Rows from block 2 of the image encoder, named by matrix and row number. Rows with one number belong to one neuron. Each number is 200 + 40 x the weight over its row's rms, rounded and kept within 0 to 999. All counts start at 0. After the name is the row's rms in percent of the matrix's.
# gate: MLP gate (encoder.blocks.2.mlp.gate.weight, 640x160), inputs 0-53
# fc1: MLP up (encoder.blocks.2.mlp.fc1.weight, 640x160), inputs 0-53
# fc2: MLP down (encoder.blocks.2.mlp.fc2.weight, 160x640, transposed), outputs 0-53
gate.74,096,241,233,99,217,195,251,177,252,230,181,132,208,231,174,233,184,184,169,104,217,265,267,154,186,190,135,254,211,179,208,219,171,229,133,234,178,160,193,168,210,200,179,216,272,201,224,164,150,179,208,169,240,168,261
fc1.74,098,204,191,208,163,274,246,266,231,141,232,158,242,123,185,223,162,255,165,253,134,192,219,177,183,307,152,179,253,202,190,204,208,235,137,221,157,170,153,135,106,143,217,203,234,196,202,246,221,204,187,231,196,205,142
fc2.74,100,160,181,196,214,167,138,205,244,167,273,226,224,241,165,240,179,278,202,182,144,163,158,157,235,132,186,283,178,205,195,183,180,227,226,246,225,230,262,306,170,195,179,156,179,272,222,192,172,161,229,178,211,209,185
gate.75,107,113,231,182,207,248,147,228,290,216,151,186,141,184,183,169,190,180,200,245,219,209,253,170,220,199,194,246,189,279,200,208,157,303,299,214,159,187,202,154,168,172,192,206,228,165,214,149,120,316,192,207,191,166,208
fc1.75,107,241,215,210,281,247,153,136,264,154,201,228,190,137,210,223,188,231,134,215,218,210,160,267,268,193,204,247,232,241,178,136,210,150,224,182,148,203,284,168,239,215,199,274,168,157,193,248,250,201,263,270,215,170,195
fc2.75,105,241,211,218,129,254,199,188,205,226,228,216,189,129,243,138,177,182,185,232,158,165,255,179,207,185,226,186,199,186,137,239,167,179,172,160,196,210,184,161,284,237,264,184,170,224,224,208,202,151,274,160,161,228,244
gate.76,090,134,217,190,168,201,158,138,152,174,238,229,148,140,200,170,185,200,247,203,246,189,227,184,254,111,195,244,231,224,163,211,227,261,134,159,183,213,212,230,234,158,180,100,157,296,185,189,175,228,218,229,240,126,149
fc1.76,099,223,96,251,262,171,288,190,205,182,211,194,180,186,235,126,243,276,330,196,145,235,220,213,178,229,197,153,257,243,197,221,186,169,181,208,174,235,208,161,197,235,157,193,212,202,184,223,253,193,265,166,182,217,197
fc2.76,103,163,204,210,224,196,190,210,209,223,149,220,128,199,255,182,192,212,168,237,191,213,226,306,159,184,204,213,215,165,194,231,211,167,249,251,135,171,294,131,210,290,172,113,198,190,131,231,206,193,160,223,227,154,181
gate.77,101,246,214,248,194,121,120,214,205,218,220,186,152,211,205,214,138,174,146,165,233,210,190,230,188,206,269,224,173,241,192,224,275,242,247,208,234,220,189,122,229,212,253,129,280,120,210,209,227,230,216,206,210,209,196
fc1.77,101,270,192,151,228,201,261,213,188,232,316,196,142,239,187,229,250,208,155,179,217,159,151,136,229,174,222,178,159,216,186,150,240,191,167,243,202,199,133,236,158,170,139,221,202,117,269,157,214,124,188,208,284,184,202
fc2.77,098,217,158,173,153,129,251,248,202,226,279,190,222,169,172,169,230,258,253,238,179,231,246,185,249,173,197,230,214,276,264,195,167,217,231,196,240,194,135,199,97,178,195,133,172,117,167,215,179,118,165,282,216,183,185
gate.78,102,187,170,146,263,249,177,234,204,172,196,164,168,216,185,317,227,175,173,166,147,190,230,158,199,273,193,176,255,233,147,211,145,228,192,251,242,258,197,166,184,234,202,240,199,143,175,132,183,255,225,213,210,239,208
fc1.78,102,185,194,182,168,232,209,150,192,150,160,223,181,215,169,213,254,168,238,204,178,233,245,178,100,249,200,268,218,152,143,186,144,220,144,247,184,300,174,247,209,164,271,174,93,157,203,176,173,157,141,249,263,187,172
fc2.78,099,141,161,162,208,233,190,208,216,152,147,265,263,214,254,187,212,183,186,154,170,182,234,172,186,183,148,155,216,118,167,172,195,239,241,205,209,173,238,219,207,172,226,195,174,193,210,230,290,277,190,188,161,217,249
gate.79,097,194,118,276,211,147,253,213,123,188,206,158,161,104,213,221,157,203,183,125,267,189,189,151,198,260,159,172,205,221,204,206,214,178,208,165,142,147,187,218,123,175,303,171,204,195,167,222,215,216,128,147,173,207,166
fc1.79,100,236,220,215,199,217,158,155,164,227,212,266,245,266,224,107,266,246,183,231,156,262,193,228,251,260,137,176,241,122,145,177,264,255,183,113,168,264,235,241,179,270,213,154,190,208,243,168,182,152,221,210,194,158,158
fc2.79,103,235,225,198,158,236,209,223,194,220,184,214,211,151,293,207,144,267,249,234,245,144,220,245,214,209,193,248,133,166,152,181,235,200,241,234,161,231,143,186,183,281,292,205,235,152,254,216,247,182,246,177,187,249,140
gate.80,095,253,167,205,285,224,193,226,208,186,146,186,213,167,201,188,185,234,205,207,163,229,260,173,238,112,246,247,205,185,204,197,163,151,206,254,197,188,251,160,225,154,213,248,254,138,225,204,239,204,186,162,191,254,174
fc1.80,098,280,242,211,188,214,154,162,154,168,219,142,192,150,145,207,159,182,162,172,213,220,137,188,240,180,185,154,182,185,167,206,132,244,177,180,222,186,208,233,258,147,269,164,211,150,130,215,168,222,222,191,219,211,168
fc2.80,097,176,238,157,224,192,227,245,236,197,168,194,134,241,171,216,295,244,213,147,210,173,294,202,203,151,264,240,144,240,169,154,183,141,205,198,197,136,169,214,189,227,174,220,234,258,168,231,220,176,237,258,201,204,260
gate.81,102,224,215,173,198,178,231,211,184,201,238,169,260,270,268,235,179,131,169,213,244,213,240,206,224,259,242,191,272,203,216,292,202,164,235,213,176,250,181,213,217,154,238,279,134,192,211,188,181,225,188,239,223,178,173
fc1.81,108,236,245,218,146,247,162,143,259,155,114,214,172,226,155,193,212,223,190,225,170,178,207,162,172,180,185,260,190,255,168,239,216,193,242,219,234,190,206,187,277,211,240,191,183,200,232,123,238,220,217,223,237,221,218
fc2.81,108,199,237,173,302,178,232,233,232,195,223,199,208,173,197,252,195,203,250,157,252,206,237,222,271,162,185,192,266,184,205,130,190,189,158,188,222,189,134,195,169,169,180,239,217,198,195,252,170,228,131,195,205,187,126
gate.82,109,182,231,284,278,112,245,249,197,147,149,252,150,169,177,230,283,144,179,172,179,196,164,258,142,223,187,252,175,225,224,270,211,233,201,227,215,195,195,163,243,111,205,159,208,199,198,148,196,293,202,154,250,157,257
fc1.82,111,217,248,131,144,247,196,250,237,187,291,168,270,224,160,236,204,245,207,185,199,264,306,193,228,210,155,148,122,219,128,151,202,248,133,250,162,186,182,205,182,201,228,224,201,177,220,244,260,260,136,200,149,158,191
fc2.82,105,184,196,209,253,145,245,222,201,207,254,175,263,168,250,184,203,174,195,222,138,223,217,184,256,189,185,221,81,167,173,181,171,273,189,211,215,204,224,229,169,175,213,165,220,219,245,217,181,185,245,169,221,148,211
gate.83,099,190,209,174,201,170,208,223,245,177,172,236,189,210,234,243,230,196,188,215,186,225,238,261,178,199,207,217,171,245,171,215,158,195,165,159,206,191,208,163,151,128,154,214,127,202,242,163,184,194,205,168,173,177,195
fc1.83,095,123,186,297,242,226,195,292,190,182,222,218,180,242,133,219,194,219,184,214,157,148,207,250,227,152,164,251,196,251,137,158,192,167,164,250,282,125,189,175,226,196,159,205,197,202,180,275,215,149,209,196,174,264,158
fc2.83,094,213,114,204,178,273,227,159,214,231,207,150,259,188,199,168,227,187,164,205,239,232,176,215,171,255,222,137,188,170,225,179,250,165,198,181,254,121,228,264,241,224,204,218,189,190,249,152,227,229,224,176,236,142,129
gate.84,097,157,160,215,127,188,149,197,134,138,207,249,197,159,139,177,197,210,200,246,185,138,182,154,211,158,209,152,183,159,270,197,140,132,255,146,220,239,190,195,214,134,266,260,206,164,187,221,233,273,142,206,247,214,191
fc1.84,098,197,221,283,182,284,225,275,213,201,156,183,179,95,197,240,161,182,171,201,222,173,191,178,180,154,140,248,215,229,201,268,154,126,242,170,233,192,172,146,183,122,119,221,171,182,193,248,242,216,185,206,144,126,155
fc2.84,097,154,217,214,153,211,217,191,187,111,187,187,150,238,155,129,174,208,172,110,169,238,183,226,193,182,239,174,150,257,151,141,208,168,199,236,144,215,167,172,240,262,222,222,174,240,229,193,200,192,187,189,202,167,220
gate.85,091,235,163,217,214,254,230,187,208,263,220,186,191,167,255,268,197,244,198,245,145,168,142,243,170,287,191,146,193,198,200,141,238,186,226,189,251,247,273,240,201,207,176,127,195,133,178,231,181,250,175,208,244,282,199
fc1.85,095,208,248,244,210,194,181,234,257,156,162,247,168,170,173,168,255,168,212,281,236,189,271,170,220,171,210,222,183,256,229,248,167,250,169,214,287,154,233,137,221,170,156,207,217,225,212,121,146,229,223,260,166,214,181
fc2.85,097,153,144,176,229,261,200,122,192,235,263,121,252,183,208,176,220,215,186,255,261,172,180,217,197,214,216,197,240,226,179,206,144,207,237,259,187,264,199,215,244,241,203,152,209,206,211,174,153,202,259,273,152,247,177
gate.86,101,176,214,236,233,117,169,250,152,200,218,191,251,234,187,151,237,192,211,223,246,223,184,200,193,217,154,228,167,241,236,258,217,255,209,216,184,252,176,224,264,202,262,180,214,141,240,234,212,253,240,211,215,185,228
fc1.86,102,164,184,161,197,204,230,183,197,246,224,241,214,151,276,193,156,227,221,190,171,274,259,163,167,157,219,252,176,224,179,198,166,273,190,238,177,243,236,174,231,199,183,134,286,175,209,179,203,224,186,201,198,162,163
fc2.86,101,216,196,139,131,242,200,232,190,233,218,225,209,234,205,218,187,229,251,126,221,186,257,144,225,131,207,253,228,213,203,204,262,251,190,261,179,148,146,198,243,185,127,185,212,178,198,232,220,206,202,271,186,112,233
gate.87,097,215,210,227,221,201,151,196,175,223,146,233,256,179,214,230,283,171,212,147,178,127,253,186,292,243,177,230,236,213,227,183,204,304,197,219,209,194,243,141,198,190,172,156,182,175,193,224,214,226,193,240,233,213,161
fc1.87,100,227,143,215,163,208,203,192,195,219,260,154,180,240,122,253,184,153,315,186,174,156,135,227,246,136,220,188,176,219,230,231,224,195,166,235,176,197,191,259,157,229,227,209,201,130,190,250,174,158,153,238,160,148,184
fc2.87,100,210,163,226,113,203,146,194,201,236,209,191,211,190,206,223,174,193,195,163,251,151,165,134,277,190,155,200,220,203,238,193,153,246,159,186,173,197,218,262,229,245,215,219,231,169,174,184,144,162,289,270,251,200,181
gate.88,099,171,192,227,261,246,215,146,188,227,254,172,117,185,106,225,118,183,173,151,181,293,228,176,152,204,205,194,160,180,258,188,249,188,225,268,175,173,181,306,184,120,238,119,180,189,243,163,226,226,192,121,136,158,196
fc1.88,101,218,146,194,106,162,153,154,236,169,178,181,173,217,239,176,195,271,220,196,196,222,233,177,263,230,213,152,155,230,227,216,223,239,222,209,199,235,221,168,188,151,158,198,228,189,231,210,177,192,237,177,196,205,135
fc2.88,103,195,181,238,140,258,211,176,141,123,196,222,203,263,152,224,176,220,189,251,266,191,255,209,148,183,268,212,159,201,272,149,243,201,212,190,78,280,275,181,216,223,231,208,263,271,222,230,187,123,195,189,276,246,252
gate.89,102,172,171,201,181,164,205,154,247,187,194,201,212,190,170,181,181,177,164,167,155,224,188,201,198,185,128,202,165,212,146,213,202,250,169,131,159,211,224,180,162,182,217,170,166,164,116,210,251,277,153,222,205,193,264
fc1.89,102,231,223,254,160,188,215,263,122,195,152,276,232,185,199,167,195,186,242,275,210,187,153,155,293,234,132,219,148,186,201,217,159,209,189,247,215,184,106,198,161,143,155,205,183,136,192,208,190,172,206,222,228,200,169
fc2.89,104,223,153,140,226,143,203,147,144,195,263,180,211,206,173,225,191,201,104,158,210,173,179,181,232,157,238,225,214,280,179,179,205,196,157,144,230,180,275,241,185,213,218,181,181,204,169,151,161,231,230,180,214,223,136
gate.90,097,196,213,156,186,170,253,194,248,195,167,198,151,199,211,171,197,201,157,190,211,217,179,175,199,235,131,174,177,185,149,228,153,234,147,201,220,185,152,178,263,190,181,137,207,188,223,197,207,298,157,215,221,120,224
fc1.90,114,178,141,147,209,122,207,152,138,195,142,246,214,175,191,204,197,225,185,229,240,162,165,220,240,181,242,223,119,198,219,158,207,229,184,190,249,136,169,296,223,252,191,191,177,166,190,204,177,123,213,166,193,198,203
fc2.90,105,247,187,128,233,130,177,184,168,188,267,195,287,282,232,143,181,218,205,234,243,196,158,175,195,132,187,149,199,147,170,135,155,200,233,258,196,203,215,201,217,177,162,204,174,182,182,175,185,174,159,240,167,177,193
gate.91,099,222,165,237,209,245,259,166,258,185,168,218,208,202,209,143,290,224,162,153,201,155,224,239,258,232,288,201,247,208,248,256,157,263,174,228,171,262,240,179,200,210,188,174,213,209,185,195,197,211,220,220,221,205,230
fc1.91,095,173,212,266,205,189,191,242,200,168,262,291,180,140,122,225,233,187,230,231,246,149,192,234,168,192,164,143,174,243,209,212,219,131,222,193,180,227,206,251,191,221,152,193,135,234,219,150,165,181,231,183,265,210,217
fc2.91,095,223,263,235,170,216,169,204,201,216,231,146,242,180,212,190,187,193,180,210,235,163,141,190,247,151,232,198,203,264,214,225,261,171,188,176,233,198,196,196,216,152,155,184,213,215,212,252,173,226,194,209,181,206,212
gate.92,097,186,203,155,163,146,148,206,190,191,226,233,195,213,208,313,154,187,117,183,192,209,257,266,202,211,187,160,238,211,188,184,266,222,114,191,217,219,208,178,247,176,174,197,195,225,226,156,244,249,110,212,248,163,227
fc1.92,095,175,177,227,197,178,203,170,146,230,222,240,158,192,206,178,233,296,209,140,180,188,177,190,129,191,195,209,145,247,170,215,202,262,216,252,152,179,195,239,256,223,218,207,201,214,201,206,201,183,122,154,160,138,189
fc2.92,099,184,262,145,229,148,231,200,196,223,204,215,232,264,240,227,160,173,181,220,208,235,234,242,248,140,200,190,189,159,205,151,192,198,131,193,168,174,223,175,201,251,239,192,177,210,205,173,199,268,240,133,295,182,262
gate.93,096,129,208,169,147,147,200,154,240,171,213,224,162,156,209,181,262,153,192,134,228,175,188,137,182,155,234,187,227,225,186,207,166,270,156,130,301,145,202,261,169,193,181,161,187,262,248,235,239,210,145,223,152,186,242
fc1.93,100,227,209,108,235,181,166,218,233,202,222,164,234,169,232,165,141,210,180,217,160,174,188,144,219,206,179,188,151,259,166,150,169,245,190,237,167,183,229,268,227,108,230,228,190,171,235,227,151,219,207,179,200,95,200
fc2.93,101,272,184,156,232,214,157,180,259,174,221,198,129,209,217,122,234,219,183,164,195,162,225,175,162,193,196,260,283,185,177,191,220,220,158,148,233,172,230,208,184,289,204,154,190,156,187,270,269,175,105,139,273,238,219
gate.94,107,162,197,194,214,209,226,220,141,207,201,196,213,185,173,196,221,210,149,215,159,194,161,269,219,227,252,209,190,186,265,228,183,168,248,230,221,178,199,218,223,201,225,138,172,197,180,236,203,241,208,233,259,194,214
fc1.94,109,222,261,201,183,163,106,256,219,180,194,154,154,195,231,173,154,162,222,274,175,203,133,251,142,250,174,145,135,183,184,163,180,250,224,175,206,190,220,213,225,167,162,225,176,110,269,200,154,148,168,165,152,216,152
fc2.94,108,257,196,258,188,185,81,188,186,220,170,152,302,275,173,216,145,203,200,175,168,219,214,232,254,149,226,202,208,272,172,219,180,215,164,142,152,225,299,149,142,292,166,137,203,205,228,274,173,194,186,202,145,247,209
gate.95,103,236,200,213,160,240,218,203,240,200,169,211,206,152,308,241,196,213,221,219,154,140,218,151,180,302,250,147,247,208,214,191,170,231,155,282,161,208,175,206,108,208,216,255,243,229,202,241,182,142,124,188,199,228,147
fc1.95,100,176,284,216,162,206,215,168,196,124,184,256,226,112,143,230,180,136,246,161,214,205,199,213,172,178,183,172,178,258,234,208,230,194,175,193,181,181,135,174,153,253,192,214,263,185,177,215,275,163,179,141,161,212,211
fc2.95,101,186,255,156,204,199,211,251,247,215,292,205,154,205,185,202,189,186,191,167,208,153,235,164,158,224,136,217,152,234,239,256,241,135,170,162,179,189,206,217,228,153,184,261,187,232,199,194,151,147,175,208,176,299,213
gate.96,103,179,207,167,236,210,224,123,226,238,153,202,291,239,253,191,162,168,201,170,187,216,196,254,251,203,152,147,234,146,231,265,169,185,176,187,202,217,150,196,210,209,225,165,199,179,148,208,238,261,230,188,186,213,208
fc1.96,102,236,221,207,176,146,111,190,256,219,238,239,270,105,241,151,212,272,137,226,238,227,153,235,208,168,145,234,162,183,179,231,130,199,218,101,171,224,163,138,319,132,241,212,145,190,207,181,255,270,249,230,251,264,182
fc2.96,103,133,168,199,209,131,217,146,157,165,150,223,202,185,166,182,203,165,214,184,174,224,230,192,247,238,119,223,244,223,219,164,139,134,243,281,199,153,268,251,196,210,111,139,213,226,242,189,200,233,167,210,123,166,137
gate.97,100,199,187,222,233,76,190,152,232,131,211,224,209,190,112,257,291,157,144,212,233,119,187,142,227,192,173,201,201,235,163,228,183,246,210,132,234,123,170,203,224,213,245,199,215,215,223,205,241,187,149,179,237,119,280
fc1.97,098,175,216,166,238,252,163,148,238,182,203,209,166,185,235,204,179,224,288,261,249,212,220,151,186,203,214,184,224,192,263,225,226,189,231,251,152,240,206,161,182,236,155,272,263,232,201,99,269,250,127,214,220,242,157
fc2.97,099,227,208,137,237,186,147,174,186,128,187,173,144,175,128,220,162,227,216,178,169,168,177,88,239,180,165,155,269,204,143,258,213,193,210,201,192,158,197,202,184,170,213,229,212,208,180,224,183,248,154,259,208,208,196
gate.98,098,218,190,242,93,202,215,170,206,198,214,281,266,230,193,177,204,264,273,249,227,197,145,110,248,238,192,245,195,186,188,179,149,217,158,205,228,192,160,200,228,275,163,210,215,172,172,237,216,204,221,131,232,137,296
fc1.98,097,207,233,225,215,168,157,235,239,250,173,197,142,182,172,213,200,240,235,215,123,187,202,289,287,188,218,204,245,225,243,151,206,221,187,195,178,207,196,165,242,167,234,210,227,181,221,314,219,199,216,175,277,118,162
fc2.98,098,115,224,146,294,262,164,174,144,154,199,188,225,237,223,180,197,104,214,248,190,205,160,166,136,238,265,151,96,258,157,308,170,160,193,216,201,265,171,195,171,247,161,176,208,207,251,243,189,142,172,169,219,139,212
gate.99,097,234,137,198,217,231,136,192,207,170,190,187,165,168,141,221,259,193,142,226,107,185,238,188,192,217,220,194,177,192,217,228,201,138,183,138,228,251,193,342,206,165,214,182,166,195,189,195,133,167,147,131,221,155,216
fc1.99,097,177,232,139,209,215,174,90,154,172,164,203,215,204,249,166,217,288,257,184,215,266,257,145,225,270,237,241,223,204,235,146,178,211,136,235,154,226,223,229,204,203,198,191,213,231,183,231,190,203,198,230,161,128,269
fc2.99,099,134,243,171,185,157,247,210,203,144,202,192,157,137,206,179,187,138,221,230,165,251,129,190,148,171,177,237,209,185,163,262,160,188,172,190,176,147,170,235,130,236,174,249,277,177,168,272,218,197,170,253,265,221,159
gate.100,105,169,209,241,140,169,205,180,156,218,227,173,173,216,204,254,182,67,126,198,146,181,234,237,197,185,192,196,198,200,243,256,232,236,192,111,230,249,259,211,167,173,239,174,202,266,212,195,177,156,135,202,222,177,210
fc1.100,105,224,234,228,188,218,248,196,250,210,192,231,220,231,242,223,222,135,162,194,165,246,266,263,194,110,203,127,137,218,214,190,151,205,123,285,279,225,163,154,215,152,194,201,235,176,217,230,181,204,180,201,225,219,253
fc2.100,105,190,223,138,196,205,195,205,156,234,230,197,200,208,165,172,325,161,187,171,244,146,191,191,141,165,222,289,221,173,213,127,198,213,250,153,104,263,199,160,172,205,198,218,162,196,167,200,180,182,251,203,202,151,160
gate.101,106,213,183,180,249,170,217,179,178,198,269,188,222,276,232,189,152,228,207,159,197,198,224,203,175,196,176,250,221,236,128,207,211,243,222,223,153,247,152,200,196,149,232,197,222,219,220,224,168,232,222,155,201,94,145
fc1.101,105,216,158,134,188,212,221,179,212,176,226,175,218,142,157,174,196,290,211,182,226,235,184,158,122,207,167,192,279,128,216,230,178,186,128,262,186,203,165,261,231,204,219,115,217,138,223,192,201,178,138,157,204,170,221
fc2.101,107,192,248,309,211,250,212,219,247,185,230,114,235,268,245,179,226,168,189,208,275,233,193,193,160,219,196,263,215,258,176,230,213,231,181,185,175,188,213,284,166,186,156,232,256,205,112,189,228,273,161,210,257,246,152
gate.102,097,209,250,279,231,225,191,136,248,268,240,206,222,185,159,245,248,139,147,239,170,193,150,245,262,212,260,175,164,210,184,257,209,258,184,255,224,209,246,211,179,201,152,165,155,194,226,153,131,155,199,196,174,205,152
fc1.102,097,142,271,186,224,174,172,177,238,155,167,157,236,175,360,189,220,308,236,206,243,209,169,114,232,233,220,185,181,191,159,163,146,174,182,115,229,112,191,220,272,161,207,311,197,185,289,178,210,262,216,157,149,173,219
fc2.102,101,247,217,183,90,231,303,219,169,233,205,174,162,257,203,243,299,206,205,176,208,252,173,255,164,192,201,216,235,156,227,191,186,127,210,234,203,221,231,254,156,139,117,167,222,165,178,215,199,147,218,245,244,237,272
gate.103,104,212,169,181,128,178,187,129,210,165,169,217,216,209,258,261,181,126,238,159,156,229,146,240,228,226,179,169,235,186,254,205,204,160,224,193,191,190,219,176,211,249,257,216,238,167,178,251,234,229,170,238,266,250,272
fc1.103,104,248,208,237,112,215,229,220,173,129,215,233,146,134,211,213,215,174,207,210,194,159,189,137,233,258,208,112,63,191,195,149,167,268,173,149,223,127,139,255,198,227,183,225,265,196,260,180,185,214,141,151,201,178,219
fc2.103,103,264,169,184,175,170,161,154,192,254,212,148,222,138,163,225,152,193,146,233,229,168,227,199,135,226,256,212,166,265,152,194,212,165,142,190,231,222,149,223,134,211,204,193,234,167,204,232,137,197,162,198,248,208,157
gate.104,105,188,200,194,151,195,222,210,296,240,265,194,200,192,192,264,277,282,143,176,176,188,166,238,160,192,209,165,165,316,186,163,217,204,192,266,269,197,185,223,170,235,253,168,198,167,157,178,223,197,168,222,221,263,198
fc1.104,102,209,200,182,158,260,187,207,217,148,202,182,180,165,257,222,245,241,201,233,213,296,223,182,176,227,179,209,126,189,262,228,213,201,180,222,255,198,177,262,200,194,193,143,264,277,195,219,234,185,189,197,174,150,198
fc2.104,101,172,162,194,143,182,171,214,185,150,225,225,232,174,206,169,129,211,234,159,270,114,209,174,230,233,225,206,205,208,142,223,186,112,186,176,233,173,216,161,191,127,231,206,219,231,240,149,133,204,128,244,205,165,239
gate.105,100,149,252,273,151,189,194,163,261,167,182,230,161,224,203,246,185,236,199,194,234,209,172,194,249,250,206,201,168,191,207,183,137,250,229,232,238,230,136,168,273,231,243,158,145,198,143,232,256,205,235,186,263,260,251
fc1.105,096,198,194,261,191,184,276,185,173,227,180,192,173,150,193,252,216,190,166,191,178,167,176,200,278,227,199,178,176,160,230,231,203,196,196,282,278,238,211,210,144,240,204,120,223,153,114,180,170,216,220,170,256,179,171
fc2.105,094,222,210,165,137,247,211,227,178,195,235,183,132,187,191,133,202,244,194,209,239,252,195,224,202,231,225,135,200,200,183,217,170,191,201,123,204,227,151,197,269,140,215,253,248,147,243,198,157,213,298,239,159,156,250
gate.106,101,231,181,124,268,183,191,129,134,143,170,200,156,217,233,257,225,194,238,126,157,156,229,179,179,207,237,164,214,183,236,219,205,251,235,163,189,211,150,122,208,193,224,235,210,229,204,159,218,248,196,243,141,212,179
fc1.106,098,238,214,208,209,236,261,170,179,236,213,228,201,245,194,218,212,172,156,168,98,221,183,170,229,224,252,192,177,250,211,190,148,178,224,207,183,218,154,153,170,231,290,211,171,176,149,178,164,164,189,229,234,261,208
fc2.106,101,193,202,237,192,272,127,290,206,205,187,229,151,139,243,242,165,208,194,182,106,175,251,234,192,216,182,253,127,206,195,207,232,160,179,220,123,242,228,174,168,180,184,210,210,184,211,159,153,157,218,235,208,273,120
gate.107,097,193,221,249,230,135,202,211,194,232,161,209,207,231,259,212,215,199,161,169,99,207,178,174,179,240,216,162,315,160,306,223,196,221,190,259,150,147,170,207,196,238,267,269,213,161,120,220,248,199,207,187,217,204,257
fc1.107,101,198,248,213,153,182,189,222,231,192,128,185,225,148,216,232,261,183,133,139,132,249,139,239,233,145,245,198,181,151,263,214,160,211,143,228,208,152,107,227,160,165,230,226,162,197,201,187,163,158,223,288,250,188,95
fc2.107,102,178,165,174,190,170,175,239,242,235,175,269,183,159,164,227,209,89,204,162,195,189,190,218,222,189,186,221,313,180,234,210,190,197,229,210,248,301,179,212,221,224,244,173,190,167,232,126,168,187,131,190,234,159,217
gate.108,105,121,200,193,256,252,222,183,192,241,164,157,194,116,187,153,184,187,220,237,173,221,163,259,230,180,192,236,160,145,223,249,156,182,171,260,225,235,240,241,253,280,161,155,255,192,230,207,215,265,148,162,168,190,145
fc1.108,108,214,176,100,176,141,240,189,241,164,205,181,201,238,150,177,190,241,220,156,264,193,187,159,188,127,237,277,277,208,206,182,190,277,203,172,199,172,259,190,237,200,218,196,164,218,296,144,205,171,264,199,204,146,178
fc2.108,107,219,221,218,261,241,202,219,249,112,226,166,169,107,156,173,186,216,196,263,175,220,240,180,258,135,195,199,223,261,242,207,201,239,167,157,175,170,253,178,241,245,136,178,184,148,163,122,180,198,136,239,208,149,198
gate.109,099,149,202,229,203,217,150,248,192,197,188,148,127,157,199,193,190,195,241,240,179,168,139,235,136,246,260,202,138,244,203,224,177,179,207,219,245,228,233,175,228,160,149,92,200,214,186,196,217,240,153,165,220,164,250
fc1.109,099,185,246,311,165,139,146,150,237,198,160,261,180,160,199,216,192,175,242,234,240,154,196,276,174,182,167,194,172,234,238,163,155,185,203,217,216,200,163,212,88,203,239,201,218,226,220,239,281,238,103,167,225,238,165
fc2.109,099,197,203,220,201,199,166,231,184,99,235,171,205,219,122,238,196,203,134,190,193,171,146,161,199,155,227,130,220,154,152,143,200,194,226,202,198,273,204,232,148,253,276,195,146,237,183,254,173,273,216,230,97,227,198
gate.110,091,219,170,221,151,145,224,221,127,164,143,189,205,120,208,146,205,201,230,229,245,174,149,221,195,289,194,166,176,167,238,221,238,246,257,213,177,182,177,247,168,330,258,206,230,203,183,250,200,183,218,248,170,195,257
fc1.110,096,203,222,243,236,225,182,251,238,150,243,196,142,180,181,204,214,232,218,202,262,243,231,193,278,186,222,188,228,142,210,148,171,224,192,106,138,144,157,254,205,195,193,253,203,193,259,135,227,193,201,234,235,195,148
fc2.110,096,164,253,171,293,227,261,219,258,187,178,105,234,180,214,243,165,126,160,258,232,227,191,145,162,235,151,229,246,196,188,221,171,169,213,196,201,259,207,235,187,209,201,142,213,253,212,149,202,192,159,96,160,168,213
gate.111,105,181,154,224,141,184,260,221,206,219,192,162,129,243,151,297,208,210,225,149,196,262,132,228,220,152,271,184,251,244,257,249,214,248,210,160,182,254,190,143,133,217,198,217,154,201,190,194,149,161,149,208,222,146,152
fc1.111,104,176,286,178,218,223,251,173,192,201,187,195,292,183,205,195,230,256,261,153,151,208,223,278,171,242,211,268,270,223,188,175,178,231,291,167,164,212,289,180,176,173,190,163,231,234,210,138,195,195,218,182,241,226,211
fc2.111,103,189,127,157,186,165,241,124,150,177,211,118,174,196,201,204,208,182,218,175,231,161,219,253,163,147,171,162,275,152,249,198,232,117,194,239,214,219,203,235,212,181,194,188,175,215,194,219,224,221,166,200,254,166,316
gate.112,095,242,210,183,245,197,183,264,188,191,198,181,263,256,172,191,236,157,237,241,233,163,174,197,230,217,229,199,247,182,139,255,173,185,166,210,166,223,223,191,230,215,208,177,133,248,186,129,279,248,253,197,185,189,216
fc1.112,095,172,286,232,188,191,226,173,233,184,226,153,167,257,275,210,116,192,238,202,129,188,192,151,204,226,94,208,242,254,166,237,176,273,183,246,201,267,203,193,224,131,183,174,221,211,237,169,250,239,213,173,289,155,180
fc2.112,095,213,184,128,210,218,216,210,219,157,253,212,176,189,228,209,154,200,152,260,123,167,146,237,138,102,177,196,191,148,215,70,195,233,219,197,191,199,145,252,169,183,220,227,233,113,170,130,165,142,252,195,214,257,167
gate.113,100,158,203,177,160,168,151,286,266,211,283,167,247,150,94,262,279,162,175,207,169,185,233,255,198,175,227,174,190,222,162,217,231,154,130,222,200,247,228,204,198,207,233,230,179,110,203,165,271,218,200,191,197,262,271
fc1.113,104,253,251,206,200,237,214,176,223,189,176,141,180,180,223,272,219,135,176,246,140,208,192,211,166,178,207,229,217,179,134,225,233,170,118,186,193,219,232,295,219,210,220,265,147,274,155,153,254,241,272,243,241,170,234
fc2.113,102,225,210,236,190,249,119,227,157,184,164,203,244,154,171,198,192,162,280,170,231,200,154,188,128,150,198,194,205,247,270,215,168,201,235,167,243,186,144,107,184,122,212,200,193,200,145,195,168,146,210,113,188,250,245
gate.114,094,235,207,229,170,191,150,207,225,175,141,195,168,176,216,201,169,207,58,170,224,177,297,247,199,110,240,249,243,161,236,151,175,253,170,182,236,227,211,213,238,233,167,236,151,214,170,184,213,207,152,177,259,221,218
fc1.114,097,192,278,226,193,213,284,167,275,187,234,180,246,236,146,225,209,179,213,160,179,153,149,195,220,221,246,211,191,180,216,191,232,166,125,221,170,264,246,290,222,246,208,157,151,187,159,260,210,191,227,191,147,179,196
fc2.114,098,179,187,210,228,186,287,176,226,212,286,189,233,210,274,200,201,182,292,166,278,136,256,161,186,212,192,233,231,244,185,200,161,207,227,238,175,178,151,168,255,197,214,231,204,190,226,202,144,230,174,253,241,192,287